From a checkpoint of a small image inpainting model.
Model: 2.82M parameters, 40-pixel images, arch unet, norm batchnorm, activation mish, widths [64, 128, 256, 256].
Rows from block 5 of a small image inpainting model, named by matrix and row number. Each number is 500 + 50 x the weight over its row's rms, rounded and kept within 0 to 999. All counts start at 0. Numbers have three digits each.
After each channel's rows are labels from the 100 images, of 14848, where the channel reaches its highest value: "patch colour" is the nearest of a few named colours to the mean colour under the peak. Only what is clearly more common there than usual is listed. The data: crops of objects in photos (Visual Genome). In brackets: how many of the 100, against the usual share in percent.
# convs1: first pointwise conv (model.decb.0.0.convs.1.weight, 256x512x1x1), inputs 256-383

convs1.14:522451494550498409540530532496501544537424523478516459463656566526461509524566507453472447557526464394458532530544434535472544421537590521545484463492522489501523494568474497521571612499498495583490502465496488564459525448281528488490502444479523541521395476506572471476339526484541498442446477401453530533514494586451504443521514428528445441522462394442404496609513509475476478429315
patch colour: pink (29 vs 9.5); white (26 vs 6)

convs1.50:486484556477477562596597592610520497524486446505537554442485468506523513639513555445585509400558532596555614679528506456549485539504464560433515347582572463519511556501655507521429453556502539540449494483494523580472554535508531575507467571490456551462455500553506543438474523515487483425591498485532443533593537426465599508422436460476427674496550435547527527457597561505527488578511
patch colour: yellow (27 vs 0.6); white (27 vs 6)

convs1.162:475512462540455428483456392364648450375586479506412466546519423557520417539358450535532506438494528423459414421456526590479503631621431495501553443444661550450454473456538321470519510514588501550546546518455553536476486456530590511426510476520545476488538591438474453528549542433464567475508398470527541534544566553612393460578466417277538508530493546445536471465344492500414520593454
patch colour: red (26 vs 0.9)

convs1.254:519563432578521473573507511435466643470523473465470496554481529475456497509460441490462561536526500428561557489494469507520451475462486489413657457535485575602537452392535491465485530539343521404547422450549309492524452426433516486405545514596517572416517607510505559426561479407488476587488384434423443446519462545506421563592381557548467531545455445578507492455472420567511474474448
patch colour: grey (64 vs 30)

convs1.160:590516503485447479496476504536559504461369427590513408565500591497547680534469471519390564441495519412533630444493416612447463528534545475496543608503555522557488386594423484517465525505560528446472489539451534579452575456548554430537447592454517453627578558504470537484487515579404474516483620542541456489430450463552430424477516499537393463478469517493456498549506476471520500521391
patch colour: pink (28 vs 9.5)

convs1.211:477621531559437486513524444446528497407502523549540524460386517569481493466459500493522448417494463436531526566482436424535476476424521541446552417507571507452506441564470588500421480602527517488496412436480456529528467552595597569602487378416453552628530463525420463492469600462518423523478499466404438479560433430476534536531451473565502489503579521538513507540524447564447550523533
patch colour: pink (27 vs 9.5)

convs1.147:562575531496513580515537517574493538667535446588530556494500332435532577435571553581405488443509473464517579547485478450560431523416529431408586516542567539325494456583526513507462548471468515462491555445497551580528422537502473463493588552511588525485381414549536561554488500460585567489474513493499503559474483457480453532496600493390570485536469475460437648495521526499521539431491
patch colour: grey (64 vs 30)

convs1.120:453427613536464457583437365441652431552502415530457517521500499527457762515439544415554576400442523519456604532525488556446485558555516522473439449468451541493462454531461420497452481557518455491354505533519463485567424539483589476458466653613532531486566480476508467514496490487531489480592526456475540666419440484411455559460520526463598428496517564512534477495512527551522365446584
patch colour: grey (66 vs 30)

convs1.80:491478515462471422477399533477573464503503600516506585514508560510490643580457495436521460366534582469384559460511498520468563480390429577537516465445535561428560435535505423551559463488500549484550524495605507554510317444503524355535532495481416531474515472499536516562495462449495511502493425617406687522512514410543573591504499479475458422441500662506459446545624528484474523580558
patch colour: grey (68 vs 30)

convs1.237:460430505455552523554430526481427497463508586509500500534435566537536487464673492605459551548385639311503577451501446557571471622522613531590445289574522552555493444483498542457460498551553407502519434488545522476495461461500489468597509521514564490653584459388437564566444464423509430491561545555470538498623403458529568539400519441509408538494514480499368477486619476539481467694511
patch colour: black (74 vs 16.7)

convs1.221:557482528592560592479513539559528464512450487567462490497511433461548621530415443432589537520480441522405524616378412568497429561560630526503512604504503504565484577445551542631647432485465524520530583527456499523547455532547522390463547498466723375499455442585547467393536537511443502486481457515452539498528615500592546530480481402532537492506498436432562485470503509421547624498631
patch colour: white (27 vs 6)

convs1.243:516447400432631538525582575436425501431557510515449493562592483484462470614620513511348441501571723406510593461452526523499601503575497545424474602582417492483445538490450516557437498485434499507551502586507499475527447474583544572486554509507507467491475492483421327478509466520487460395488524549508446518496498415464398472534462404586354486587570527551509425512561508553497565446597
patch colour: white (44 vs 6); pink (28 vs 9.5)

convs1.201:548431526541472563577565457495547446517549549517514519455522513536484481536468494492555437444523453489556483513508508550428527465610454561407503516423454589456537477484479482583548574426585395483500458538540521522512571421520459441526517431468451550515551597510376468361508567362416401564453415464586449529505507549588415498492534537543309447589539587526520487532572518512480537507609
patch colour: black (46 vs 16.7)

convs1.63:434463454484501562501484502583462460438464491413471470544496582497522603500603486446515534475514517478469484406440491489508512435538565421508421458514407535539575442481532409510486564569597490494492621545451439568419441486445570453483506466529522464424521491564432480444554510532500451536525534430482528466575490560562608536588558386534495530482452532556458561467520517465513561557506
patch colour: pink (29 vs 9.5)

convs1.114:579537530393415547495508680665441515479606481508540645537507430505598413553480503521518503498623483434515598497518587433477461583561570477536414612476502487527561477551527523519560462475495519518562482440563521297442488551554478521545515469385419529448585544470459559476529500487414461542505530543398477494452513542534508493485472506437461529471473512551472449743531462777528426470527
patch colour: blue (32 vs 0.7); cyan (26 vs 0.9)

convs1.234:499495407496474512560359476565524492415541534506500493500447508559466553508454484538509462461472496483470453445469499580547415599397514601478448525489494517527512497520431456604529428522510475480448470459534522514544464482505431216534493510508519461571497478504628525562486454640480512580517552550662586472499430367545534418507537541475579578502490446541440546435573450510596536552487
patch colour: pink (26 vs 9.5)