{"model": "image inpainting model", "dataset": "crops of objects in photos (Visual Genome)", "train_examples": 61751, "image_size": 40, "crop_scale_min": 0.7, "horizontal_flip": true, "translate": 0.12, "task": "inpainting", "loss": "charbonnier", "arch": "unet", "norm": "batchnorm", "activation": "mish", "widths": [64, 128, 256, 256], "blocks_per_level": 1, "block": "sep", "attention": false, "upsampling": "nearest_conv", "init": "torch_default", "residual_init": "none", "optimizer": "muon", "muon_scale": "match_rms_adamw", "lr": 0.0071, "momentum": 0.95, "nesterov": false, "orthogonalizer": "newton_schulz_5", "adamw_lr_other_params": 0.0013, "grad_clip": 5.0, "steps": 10000, "batch_size": 256, "epochs": 41.5, "lr_schedule": "cosine", "final_lr_fraction": 0.05, "warmup_steps": 1000, "weight_decay": 0.03, "adamw_weight_decay_other_params": 0.01}
Rows from block 2 of a small image inpainting model, named by matrix and row number. Rows with one number belong to one channel. Each number is 500 + 25 x the weight over its row's rms, rounded and kept within 0 to 999. All counts start at 0. Numbers have three digits each.
After each channel's rows are labels from the 100 images, of 14848, where the channel reaches its highest value: "patch colour" is the nearest of a few named colours to the mean colour under the peak. Only what is clearly more common there than usual is listed. The data: crops of objects in photos (Visual Genome).
# convs1: first pointwise conv (model.enc.2.0.convs.1.weight, 256x256x1x1), inputs 128-255
# convs3: second pointwise conv (model.enc.2.0.convs.3.weight, 256x256x1x1, transposed), outputs 128-255

convs1.59:477499463482535476525512470462504481490473512504512489486554526511503514492504522516507502481548510502506491484493506520482499513513501541521487526453475552507485496500499489454478516516528512497451495493484487530514472478515555478536495499461449497498515519468512495492479474509484527498532493489450513465501507502548491485529448490480480513522457547537549491521516527463497562547496
convs3.59:479522437469474488504500524531507491508474523528489501484504527487505517487526484542492528457464540510517465485476512517485473491544535526518536508499475459488476517547533533498508529450471535491527481582487450518486511525515496517465456476517486493471479509484502492520518511536466522492479499498518481511498520515474517462474513487515513541470489507526479481500515516513487519458472
patch colour: white

convs1.126:440492537513502482495500473473538513532502508524513494471472498514528520493527501467456502510535509477499505467508505560502487506477468532493505485484485480484508475544518481536495473521483502532480471478490492466526469502494472511489486513460504548513526545489499503501502496486509538478486472523506500529510517533495511469517464509488491490516500482513581487502522490507505522476491
convs3.126:497518519516449507550519513519504507522539541514524528483478484508494497547525506534528448496507487484506473495502517485531499497515506511536534556517467493493483516494492514486489502491500475478496519539459521492484532501525484489469486491543488492522518501488466551519491481539499485505499494484512493495515513505468497595448517477512502518454402498493520540488507553513521523478446
patch colour: white

convs1.187:491515523459504547478472459478505556498518528513489466479499493496503544439449477512510498509486502494503528496495508494544497525496514475503499477498526530520536555534505468441532498492511504485503526480512494486488509510497522491514476518533521517476493464450494489509477518506538470502524519479516505522544497482492481509496450505522506509489556492477511515515493497501512467475518
convs3.187:449487513490503524511498523480510450488490517540495467476505516504483494466499515512510498480520522492522495499507565479443488509519469507510521476501508518467512497477518512482489554475504454512547486628486484486477492497549511487537509508526454520497496514509500537530477513489506493451546504471514487534511490505477518503506486504477474495506501551504520523493511504484522489487475
patch colour: black

convs1.93:551554462451533481509505499478490552499523554512491531497517516503499497514527487516523516501485508497478518495545479471505520548509532486512486488474479510480505462487463501452503483523483470529495485499518492507485470502508551530464529542504469507504464504576513525485553493498488494497520515500511486479474508498499481503519463448511501506512424509478533507505498468522494495497477
convs3.93:513519506504498514481482521513538510533490490471516498517461476470486459535443497499486481483532523484478478531508513512515475507470555465470533503518530518522490548520513502480529446512515496494486494491465511477559516482508514519491526472460516479508513445500477490475482487533477505524488532510528500456510495508522531509505494475523503525495448531554498571511481502533485529491512
patch colour: white; pink

convs1.185:460521523501512487478465510505481513516531432464478476465494512469518469511510497477499457510528513496506418540442442500502503501514482509486494522454512486504355489495514497458496521513499486503494494502488511497482530498503488495540496488501521537529548487523524543480500513514478495508511492492506500483511475500474511492503473504532490514511483537504484529490533446555518507498491
convs3.185:484482495511501475502497499481479480547565463512509494451529498508480445518474481460506520468492485489504463480491489479510498498526460460474523521526499498502538492492528506499533482452485479452455448503521487550459514498448485469533508497520512496485497468501475468516546484481470483508482514474516486489470495491478497489504526467581493482490501475498504491485484515492457470516496
patch colour: white

convs1.149:476488520513527491507475511539480462481466471507474474504524514527483485530490549507496529489525461503485521543529543534500483466513504505524515494530498495491510494462506501490546501490484484486481519488510506509513508452515466506497497488489466432508488507455525484519493499471539528528516503499519485500491536497502513537503493526516530497488461478533473506521454534498542520542520
convs3.149:500482515542525491502431484503516512436495522488508513486490489504513489486503467478482502480539517485535500517496539468493532531503500407498497483449497513476454528519524500515526489549487496466477501474466517470438449493471521457509526526510500493499523475494490530506501501462512498495494500514515471520466490501508498524460491494529498471486500483528480523520503518515519491521532
patch colour: black

convs1.146:467509513506497535506518459559528512478486548466486521458491494511495546477495507508472469478501496503508487488514513514467572417538476504493489538465499532496510453506500517466496499504472509492500487505496493509502524508498477494517522511530455443502508475511528541513486484462456520530497478509493522529526508533499483471529471477461563515520510511504505472512556521512473492511476
convs3.146:612558546482476501515527513495499525468481522517501498510495483481492505522514503500478489469481489527479496516504508487484493509520505437491499483530522491520484511490539510484502504463481479586508491481477475493456484490506516512524577492501463498531473496496533505497502459499510530474503496522482574471518489554486521465509501484531467533534491524501501539506524513533504513513504
patch colour: black

convs1.173:492487489508511485524453478488467486532471486469522482519522526496464516488529478485494476518500466517512466481520459507519484551563503483526502469557515526513492492432489516525530504510458491478504529506502540601490524493514505540482483509532488479496548513500476496536466506492511496625514481502522482485511499496495513509546504501505494469514504494515559509508481481484476500511463
convs3.173:512506512511500496474517476520511505505579496521467533506508475484478490488473490510536501557538485462483503517482583508468527539518563516499519506508474515548526506519503506485506484486507462514507479528469549513497499526490510567521527470491498498490498443519472500519510483515516508483501498491509524502478478511505503522488545486505524513489495552489486515505486477519483508525520
patch colour: white

convs1.42:547480528497531513496453525540485509498502501464493486473466473512501519495503512549500546501544485508490476510448573518514475444497489476505502533528484500499514468510470474529481459470508479483524500502476485471501499482502507481482494485517483449521501537464510518512453506475530517486532498498524498491506521566478509548523504479502556524506475507507536511474521497487508547560505
convs3.42:545543490467435465493486510496509473553496513519481519493486471506513462460526495478458481478478468516525521522474510515514516494444515581467479480500501478476465470500446523471502540486476523534565480545556499491473469483513485528497488474505472464520493528493481480531490518501496489493504487510454506497534478492489512502511461522465484503514528500497504517498487476501479520475458
patch colour: black

convs1.74:498494523509542476481527474505502481509554498494570496519507509506510489520504505502457521484516531501488492501497519500473475509532518556496511462487501551487491505475516482517510487475453534478532432497449529473493495540503511548513486529472503527515486475547546486459535510514452527495461484540530466498499514486499503510480462472464522509487461476479493498512517498478445481495496
convs3.74:496509515514521514482496489513508516485467465502522494523470489525508477454509477526450517497548506490521509496529450489521468498517492507509507470515486491476499489498571489465488487502509544474475536503512468512476458521483497484459511476476531490494486510468428515466493487488566490490502504531479480500488520478492491511460485507503503527492515506478490503503457477504457475479490
patch colour: pink

convs1.8:499502509503480497489480501510502527487463462511481512489578515488510462517553491478514502507503452504488514543500496491449498490508496511519514507472508492492478494467492535471491519466470489507489496494510527513505523457505476512481497515567468530510487490490513504477478563520501491513502492526473498495461464481499499532500488499568558502509464563499477498492521503509496525504459
convs3.8:491465498464467480482585489500477476523524465483489513479533518511503487510522492476495486502483436469445491468501494498474455490485478523481491496510501504488515453428490505515498490457456475511477510523504500505492542497520477515510462444493484534507452514505473508481522462480474473524440511491502509470528465486538495506478531457544466465484489469450523521512511496497477496547438
patch colour: pink; white

convs1.212:522558489497547485485479501520454510518482540487495472501457510498485525505527495512500554529510481516519458522486515535502499492460500484493476478493519494491482465563523498475496488479522523545484514496462519506538536489486512508550512475533504487499449506446511491527478544494507496504505492471510494488518529462509485488546544482511522493502480564512487531449563527472467502512482
convs3.212:540535530495521489502508484479515518492506458525509506525513515521522471499502507483482477484484501522467477468479538476491468522478473492519496478498510503513487465489473520485520474493513545554521482499526532520512488526483510538506517523464502530539482493480525466508501502462496489510501533447525509458478505518535451482515545516575522522507540500513516477528506481521484470464516
patch colour: black

convs1.239:520527480526499491474492504485484492516527563495471497524550510505486504526464497522482539496529526495484462453515461529509526527474504480492532522513521536472511498496521441479501475494494456498492479502520505523533499552514537449522481487473517487514507524515524457459522512495517499505482497516527478489497454498512472519459542498551488512515515544456509505522493446487500505466496
convs3.239:473511519488521502511458461513509503511524508479523524522467524497507532525562494500491537539532531503464475487524465495521495560485501490472455482500518481508477521532524468523464514492504488517519500523531505508450496546499549512496515508497522526538490490541531497498481522495519521502509482481472515510494513506510528508538510508539497539492517494534495486468514513483531498489510
patch colour: white

convs1.60:507505537506539516463485509506504528494495503458490485494536459493493487514511508503499500517528486484473508495536533540474465523485566505492508522494494495478478506474506526449516483504484515524499506476519501518531484458509531505530530496518512497513487535482512468484494486494518486501525448503525498486510493524534513471491538465527488482446505485488541483520504545509522507545499
convs3.60:533504539477516483468515482515487495485497530479504510524499510499504517496489515512457513541531457526480538513526511505501526478518475491503542500468523519529530478437516488517450526487498447505510507509489485530488495528495480512522481504514489508485490519484542493525522519527507475522508519454481560478492514533489558521549483506479489502510508489481530520530469495471530450517481
patch colour: white

convs1.124:454523485522481480512483517521504495505461501539496536474534526490504503489549531485525529477514478484501512453536462577463486518487528471476484497534523502490526491500494510504475469504487459492508467482506494504488476513538543520465524490426493504501479477475499524508532499520521489493517491463478499509477475495530502509511502513515489515472504485519497509489482493495467532505511
convs3.124:530545495531528508476480492528505487507497504496507551472477483482509540462482512485509510494493507508503537495518482464496474499458482494472521468510500519515475477460543464514489533536508504514490496480495529503496485500469477437462569490493484487497502501483502524475484475495533465454510487419501518489543517522460529514455488469456526510541488500502490532545507493478505496515481
patch colour: white

convs1.33:476526482501500522492515509513497485473525565473510496571553539516453545509524514486514490500507501501506434477492522564460513525495477519494499526459541470459514515512498498515468518494481524488493496516497522492505479507509505445499531485471489477465539498499493509548509510460480483480503516576510485481477527493498489481489518507483471504478497476456509483484480508495494537518528
convs3.33:500526514459445488530519532497520578463510497459501488530552507474487520520502491508459495495553500488524500518498493472486516511516521565535492499521461485488485531445487501510510495558474543448489465515480572513496472484502529504494479443480491542505484491492493502516545547507477496505484493521485472510499502497488482534507523497496489474498507470513519487499491523518507492519481
patch colour: white

convs1.45:477528451497511430501501482489520516450507506518494499507486497499505476495510557502485485508520474502504489550454494511504444490505498538514463502504502509505478453508525450502480550519522505489476510490505483548505529504526441548478497497461541535494466526510534503498457488520500480498527492465486494509522464488485512547506468433484502529542521528472495446494526503491474526502512
convs3.45:485508542547498528487500463516505470527465489503527464471489500532487526484504417486484512493496465508516493541563509533540489499524481514480496444477523466502557533506514435486475504489490488439482514470494472495489521536482481503532507487482493525511490453470494483535477457476477500507485500475506476538532480488480470493521516509523512476473521457475515543523495510516510465517473
patch colour: pink

convs1.88:467462522529522491539544490477504515489513515524518500522540475508475512485507507511523473519500463508500540473470510499518459517501477480527487507505483509483508453483506500446506536541474520509508484524498521531516515488501523518482515498474481444471449483492515513522471481513507521516481516518496528482509472538496539476537524528495541460488546479473537471518543489495507511510485
convs3.88:474475521495504516523506463525482520501533530505492555478480529475511459510495486534503535535477534492544517491527496484503480488506494492480561516544509483503486518520566527499520538456490561450480468557505483529508506518496533544497505453499529502497463508533556517524510486489511520493494494479548495537496482517491536504481537529502509493514507519500517497500490531529489523480445
patch colour: white

convs1.197:506544529503523521524498429500471478504521521491477493546543489479511478444494524493485513521509504507473484527500514504490516501477494515549516475458495487494478550545490502445540457520501499541487501560582497485520491519479525490502491492454525517516500523509512477499520483525483484455503522496510508517508491474526434495549548498517508483504511531491514527474499473513494510529539
convs3.197:468515459506520505498507463448504506446459495496465497522512488494510510463470477500475486506484497480531512523505531540468480525479460497476530481472535463523508514447459517527511478519481508502526524450494523482481493489469492515510517512503496507519483506498512458495558491561476467477490509526509522500464537516510517470505489470487506443481474457522491490527480474510496502486467
patch colour: white

convs1.179:517496476501485488525515487513530484484484546576522537496464526532489522499465500490519450541462501515432491488493501519500508470504546509519518537511452473521481472506493507493461475416510547513512470507517474517517533521525496523484469511526506509525480467516523477521486471481532498529467505530506449484454504502542499494485514528496500491515491474559514517511472503525497492458524
convs3.179:488476503508495506488480464513494469475540485440466497529499527493521457544528572503528471492475522496546532509505510518515486444525479487494510518476487484495527520504564485499489524456523527493445522477460491501486496524545501487527518525538468478503535502510493482519525519477515474512547506546528519508484509520529498517513449475518517469506504544494523534526496484493480488551524
patch colour: black

convs1.181:477506484529554503552525486500486502497511492510495481555486510477493516507474510523490539500496493422466519521504507466487506534425528490522478510518531512494492477450512518494507480511499474530460530519593505458503474468487472465551544551488494483492449496519493485497527495474496529463495501460518475511485493463508485525520512533494497510472509493498508476476518527496511517495512
convs3.181:511492475503504513452493447533505531531467498497536471468488521528493486497447505523517493481488523550490505476503447466443514549526488506488475479504485472473462520528486483475519512480480503487507501504445468535475444430482472493506451428525468508494491501496471515516507476455474459502508489466505503497501524498484512508498515526502484491533540472499469512524506477491464462506517
patch colour: white

convs1.151:495479502480493529498478495519481514512526517485484495534542514524469490532520459511487582498483518549548471490505556528470494456493536495499518468531505523491489533516486539483480493450473496484515517529472488519447500531474495490463508508493462442537499527453474532507470501494472486446494500498516540488505509529541525507499483501512503490497530517549487555473495501508512446535474
convs3.151:506543513478518498506496485464507495495551503510522507530515504472490506511521512519504469499503514431530482486482524512506485488512513451501465532513529492473506527532504477452553517474464496507492488483508463470494452493515481535498500524482522518480493503491493517498475438511532452487488452504483490524489527509479520521501527480476489497487472480500494466481491473505462478427510
patch colour: black

convs1.135:481500510551455583542553528488479490491466489532461510593509514518452488471449497510496500491526528484522500467468465496474535505506523486491521490495518493542494471537520532503536491535502481521541512541515497497481462511470502499486514504486491536493485569532479496524496490469498481490466530522519529499484484509505507460496494485489480515498497493499477547452516491497492452490484
convs3.135:483506501474504496521561538503508480510488450524535535481509514490477497517519502530464535476503536489475484511498519471494515516455540523497475492490491494480551521501527531487522480481509535469504499487519497503484553503508511484488509470482540485535487520444507521490572494503567562480503496528534519526500517516492470493496465534521485503491506479524501491500472478574469523516504
patch colour: white

convs1.99:485460513470500511515536473520517498482518553499511482516567486493443527487495491499516462519469456541545517512487478486493513469527496483488508526526552509503467510482512492500492529507489517495505503498502526566521503511489505500510521505506513512442521496522485516512448535533489473573523512533493474530524478502485509494498465490481513488522513484534456490518478523535509460473483
convs3.99:534527523486478474517533511503496463457511511476455489453532491479515464477526459474445475469499467486470521474500503501492504464526498493517448472515481507549528478475528511467479513473468514571499496504501520473499504486469542537498532455482500512558480500513490500517474507484490493487497524535486550469547489542512463495557545526515492535503508496535484490506523516514516523527481
patch colour: white

convs1.51:530493501522510476517499509509489538545470505504527531519498521535542500543476474565539452493482510570509467485498498517492471525506489499515463503469476503504500503473492501493546518505451535539504522472447496553507522525466531472512520513439514503496491483557499520527505477502482477585474523502471513449511462537479483521489477540495496526481481512518494532489580539530507517510475
convs3.51:511483521483498458487489540451494498461515483494533504494532497504461482561509477482527498467566508474475492518479497455501519446468496492509502502508495528513500476525486514518502489454462559498514481505455518449489486520483528486523523556452528519515545477507537519529478488474485506469481497546502496505533506492522456484506500535502465440494533514506488483499497533488501502485466
patch colour: white

convs1.204:534473482477504499511472450499511504472517499486511519500515547494526505514500518448457505502496491524484497479485530525486504491527485518500502517498488509485520520522485497544460480502525515487522504485477529473507488512503448526485530511510541470531543464519515460466469479490510544514503525483485502492476494511523511505517477472493556492525516512487508514474502480497475577502533
convs3.204:454505505483535485480486429513494512525479487476489443523513521477557465501504500464499507471478482498496508498500445526499503484522527524520467484473522529525528468507505513476466461498504485494467464579456499537511530521453501508510535497488487506502442429519474521494481531529504489503495488455496516479470493481492537498500498502508532523509514516521478513522500478491472527514447
patch colour: black

convs1.252:510520474519493517515521483490470499485439480517506511467486536516518450539500498539463497509510482508455476471487508514447460491506475522525498497504479540499504453494491506531526472536514488493528486514539499526503457492493477507482505525504499488564462505512546494543539532496478560484479507506514526429498451484544503504503480500476535491461530474542448513474532422487504498492468
convs3.252:558447501491505515487529492499542517510492492507490460474491471511553517474507515525442517484514478503429500475526493506498475521529521438484516501485477504469519518457535528422519552516512532493513486506465520511486467475492485527528533461504498514511512437474511499493538512514465498520513485510496521479481481488497516477502505508517503473513459504521488507504502489505506519492492
patch colour: white

convs1.213:536452492556484487529501508550490488474482490500496514511483512497491482550511502542502508484491510473505494527452522498504517469497560496480482505485495454492461505520508442568483516525530447495517508486428521471463507521520514478512506506446497491445504515520475522532504488477485504487505513533531498480507469489504558541512537555545525522526469473526529532499505498493483493471486
convs3.213:498496482474508476477475471475486454484485496511509465464460490506463506509460526458435497526507465513513486492494493542519520491493452555483493499508481525529534495474481486478475475492524455473509500483491497516515517510513446487446476448473495500508444535492481516484519495500496490497512493482532522497532459443493487472538460460493474453559526467485470515513497486483479480492496
patch colour: black

convs1.163:560473466527460481494457470530514484473510488502537552479497460528486523514527554505517496540491513485511488490509517517519450481506496496494488525530574452480461515482450463475487474533474487526566487477496471485467513517480493500518525555470499469493516545462513439468505492493487503513488485497516471478531491492529505542489504499485500462529482510538477469512555502482498516486502
convs3.163:484538489501425503510501530497506491476453522519451489474500492470487510520513548536495510539491515489503512475539524472491497516508516547496494503514505456520474513517452490516558494516516493511544417450518470528493507472535479504491488525514512486475519483489516488492494504478488506474509518515504467534482494546471501418513524466472498464523479546510525506520499497497488503510501
patch colour: black

convs1.44:490471502482460482499506519483513507496487559512525490454500471468486491501530558522537492477532489456458485545496480492499539534465498514497519542552534482495513466490488508501494517541512492511538529484503493498400501481507523510513538500471519533502485491504505517560553509520476480483476479502497501495512490529495513488546480526484494508504517471483557510454467468498509469478494
convs3.44:468466508506527524522524497515532474500544480502497519475466490515491469510516468527525471515494457502463505457477489475506530504506453539516512478488435524466511479520542494504558468516496525487503517548478517532459547477458474470532540502527480536525512512506502493476492497525518454495510462513519474524493512490492494555480472526550509522504501498505528518495491515499453494516456
patch colour: white

convs1.136:487512490523500471501530504492535491461500511489505477526451481483459502502494488486510462499512515465474541476495495474486521531462475557464495463499504490495530491459475495498503482520557458527484530527516507520452461448496514538486510476469517439474462502513508489518571483501482523490515482503509503521509487553512458451473513541492517538477483512490552499521467509508506485478473
convs3.136:490501534499512497513496493487514486492534509471527524509553505460504467545556463482508480540467464508535504501503452521513514503475486497484524460428453519507470503566522497540499505467470465525475498528522518495407526474533521495502572508520539493533509518499494542553486520540500499516537496548525500539507510481493496550523471476487510509501514483498533485507515520533497516477457
patch colour: white

convs1.247:488518458488503496479504503510513523521487474525474509500527456468496489498510475550515524513518547510590511521525469514512500546491504455498483440507499553500497480521492445543464489552507475511500494481522487487487518479519467489468494477511507503525532567493519517475491464493448519504517515504504538493466492530511531498510486510538537479524484536510478487514532510502524541462512
convs3.247:459506471506513473481503470510503498521532486410478505512492523480490517517480567550534502460451520501485498536532471489469498488487500515486544484515449464485483498473504499513473511492500514506468430483489530505506504501488489530504513501539505495488485536463473498526498475504469481489482498481491485502443489448475480506498471525542493508497484464505483503503509483490519521521519
patch colour: white

convs1.131:491533504531495511494470502498491517491461460469485481534491494483518511496504471473477506488528493511515518451520516444488534505493498526464493508441503508500501472424485496469512540475507476511483533499489510486430505507510548515471487499536514458489512491466471502520535482502507492478515479478511497461521481474459467493536524493473518480502453523525498518505505488528519493505481
convs3.131:532510516502459510507494486503459507503491520461518487467509505472518537530510523492471485510465499502512505487485514561483461465536480462484519507494523518503521505489490537516504497518517436532484500459479473496510533484518577453475569528515519459522508475547473520535447499457524522521508490446507504515526473495501547476495476483499513537506492469516476492474508485470510473515523
patch colour: white

convs1.150:512502496504489490467489503504487524500441498497504518513523516490482477522519506500496577500523519487510506478522548453495502429445467474472518538532481483529461532493476481479464489482534471481463501481508467462504513495513552506484552463556483458508502523476492507532556508452501471518489503509492509482531465510500520490491525480495513501457487537484500467517496481505499435547513
convs3.150:475489468485482493534564520499505502499503505465491489509503470500521515511538516518498513475500534506536508487511488481492527474491483538493489481513468522521486490494486453488479492500482495498499490464527489498488488537534515526537517494504490473507461514481439524542473534503527492475487480496469497518517508500491513471503455521508492441504467499526506508484443503514511495500499
patch colour: black

convs1.24:487467483550509500496520516537498501501491437509522534503529515545545475479521484507498468484477491510502536505537544514531488505499482457542547502518482492463514522530472520512548518473501464527509551461515491454493492491532486485482542549508461517464516537433502482514528497524521517491498480508474535491499509472492536554478495503496509536471484504511513536497524493488497519487464
convs3.24:508458467492478476523489457454493494516485517533461482488499491515479482487487487466479491485483514532502492472493463515480472509505492588532525481515522473458501426487498523513475506455504521493471522560506488510484485493510465516494500517484454475516487506516498458522483518535476531509519491501475517476486523501518497479487458452533472450495506523502464512520498482515454511495434
patch colour: black

convs1.161:448451491541501492521485478499464472497466544506493524465451509536495518534466492506465501487506513533489474501503559501509506392500487460542551496491478531545539486500482501482520482509530520514485509515483527502521497528518514516484459493547502463507505504511456506531499552477503506504528513501490503514536475497490521483474498470479481503501474525525480522485489508499453518507487
convs3.161:526579519499432486519512492549472497494489515490455479500431484499538472500465478506484477483492517466502499509493487515508480536474513482465513473520533515497477520484488547523538509531506511509520489537491550498524526491496508503488484459501480496470532483529523508514504564503514495514489506516516551518518500496499468532503484564465477530523536548479494480495506514491493494510539
patch colour: black

convs1.43:484501553526505508501525483519542511502470521474519460505496506493477514494496495465522504526498516471539481483494476492505582525496459495510534527538501553483474499478528544532552489505526507492508518502494503489496502520505474544516484453484475441575472484489530491539496529483510495518478486507510492486540496505485515483491510507498465466518487505532493471489528520480512482476488
convs3.43:488507495521537461536519497501496492508485487514509478517493499475501535538508504483513484487497459515475525493503503478504503491517489492505474547478533495506506500477487500523479461473472484526500477474498506492486492514512485522499493497514487550472528490516517477485467519483493481513505520489499501521507489480509457510514537452491464474493497497468491460500526477450517470487486
patch colour: white

convs1.174:485497487508510520518504508499473543496504506530458500485497498509491528467498487460457427493508491506487512492472480506484474477617531485508500485524531507481467502479497503464522525505494456496489499529493464428514486476473488494502553524526512504465514523509487514539494494486521489504488501514496530523534497522484505515493480503501497493469487539545508519504426524516530510550483
convs3.174:506477502512484524512494502484505508474452512497490485469514501500500512502523490544467386501494473546500463514527549501502538436459500472503560490519555500540490460556493515517492501470477505514539532492531506524478486495485513491488492499491500493494537506495554526494520512472525478511475507510514497528509479511470487480513485511491486505508527510515476522497539522516510509498502
patch colour: white

convs1.68:501504501525492486496469471449506528496478455511495515543521509500520509527513540468525484510497528539494454458518506520490481545526501429530514484512565533507476466499496526480521514551513519463538481470457498537475522546469508467512502534478514496497460464518508517544502537532466500521503512506479496465481484507464515476504502446469503516489488492529521474495495516472474419501516
convs3.68:474507483521480507495489492490469496536455484550490539509545515497550505488557520511506512532484442514487460516509502495465491543519510553535454474538488488524474459458437471481524537465515497498509445490488467501487512503519500504479537460475511486503497499537513491477518530526463487486521505549470525475498464505485503434532547486510551532509492509524504504512508520535544489512500
patch colour: white

convs1.81:486529494508523535533463507444507500481465511506508494471473526502552518514529478527522483487513460544508500534511500490571503564520571478515502463486469504522476541492510496533476466485510501511501494485505498529482490548463534454428509502463505480491418461511508504469488524541500502493492517527540451477503534505498500536502501515523515495541460508488506542508495522492475549485494
convs3.81:517526546494497480510514491572515516491491501496546527500491505466525502492505494529503468503504505506475506462485493451527471491504473468466490480504525506541475484545566480516484481531524464496499495499490493457498475505500498535409529477497475491507485505464469525501496511509502530491494497471493548497485492511510462504479526483542512463496499483501475544469524527510476503499468
patch colour: white

convs1.97:513462458488519469481486506482514493513529526528556519486485546519479533510492496489506510511494509493524475492483517562461498475515510516505509505478461526495503513529501481486483484550534459499572499507488527498466497528498490501488492518555513444533583478489525486480497496482521481552517482504498510490520527512484506510508503522482526522480485451544523497511521515480469542495543
convs3.97:468470520494476487461460517511498511525494526524544487488491516503528496499525484543509508503443568521450478458486542483474455507476531466496523500523490500550490507490513489465517543484518555541539468495505505477546519484498582498536534496509500489518524470485454504506528464471479514499458541523530478465521517477501519482509557500537490491497518523502500484515496491504493501483501
patch colour: black

convs1.27:491524514534512457499506468491498486485488514495464501464512487513488501581472523447532469504510491438499514496521467516493486508496500527501493500522510510515494515457512471498515514521510488481506515459518528496493477543506496507543499511486519493494499489481525487507545489517474497532480505489533475479499500518509532523516510451542504514491562508513462496540523503507507476460507
convs3.27:459478500500541470539535516516512462464488480519488542512486503522473517475511485491517465439520491553513501516501533527501518520461516448518514547474546473498523479543484498498509535558481492470497488479469514509468490529498469499506503518482452510504461457490479521533525530484511495548488496483502503481484484496499517523525532509543475501513514460514516517500508495525467505493533
patch colour: white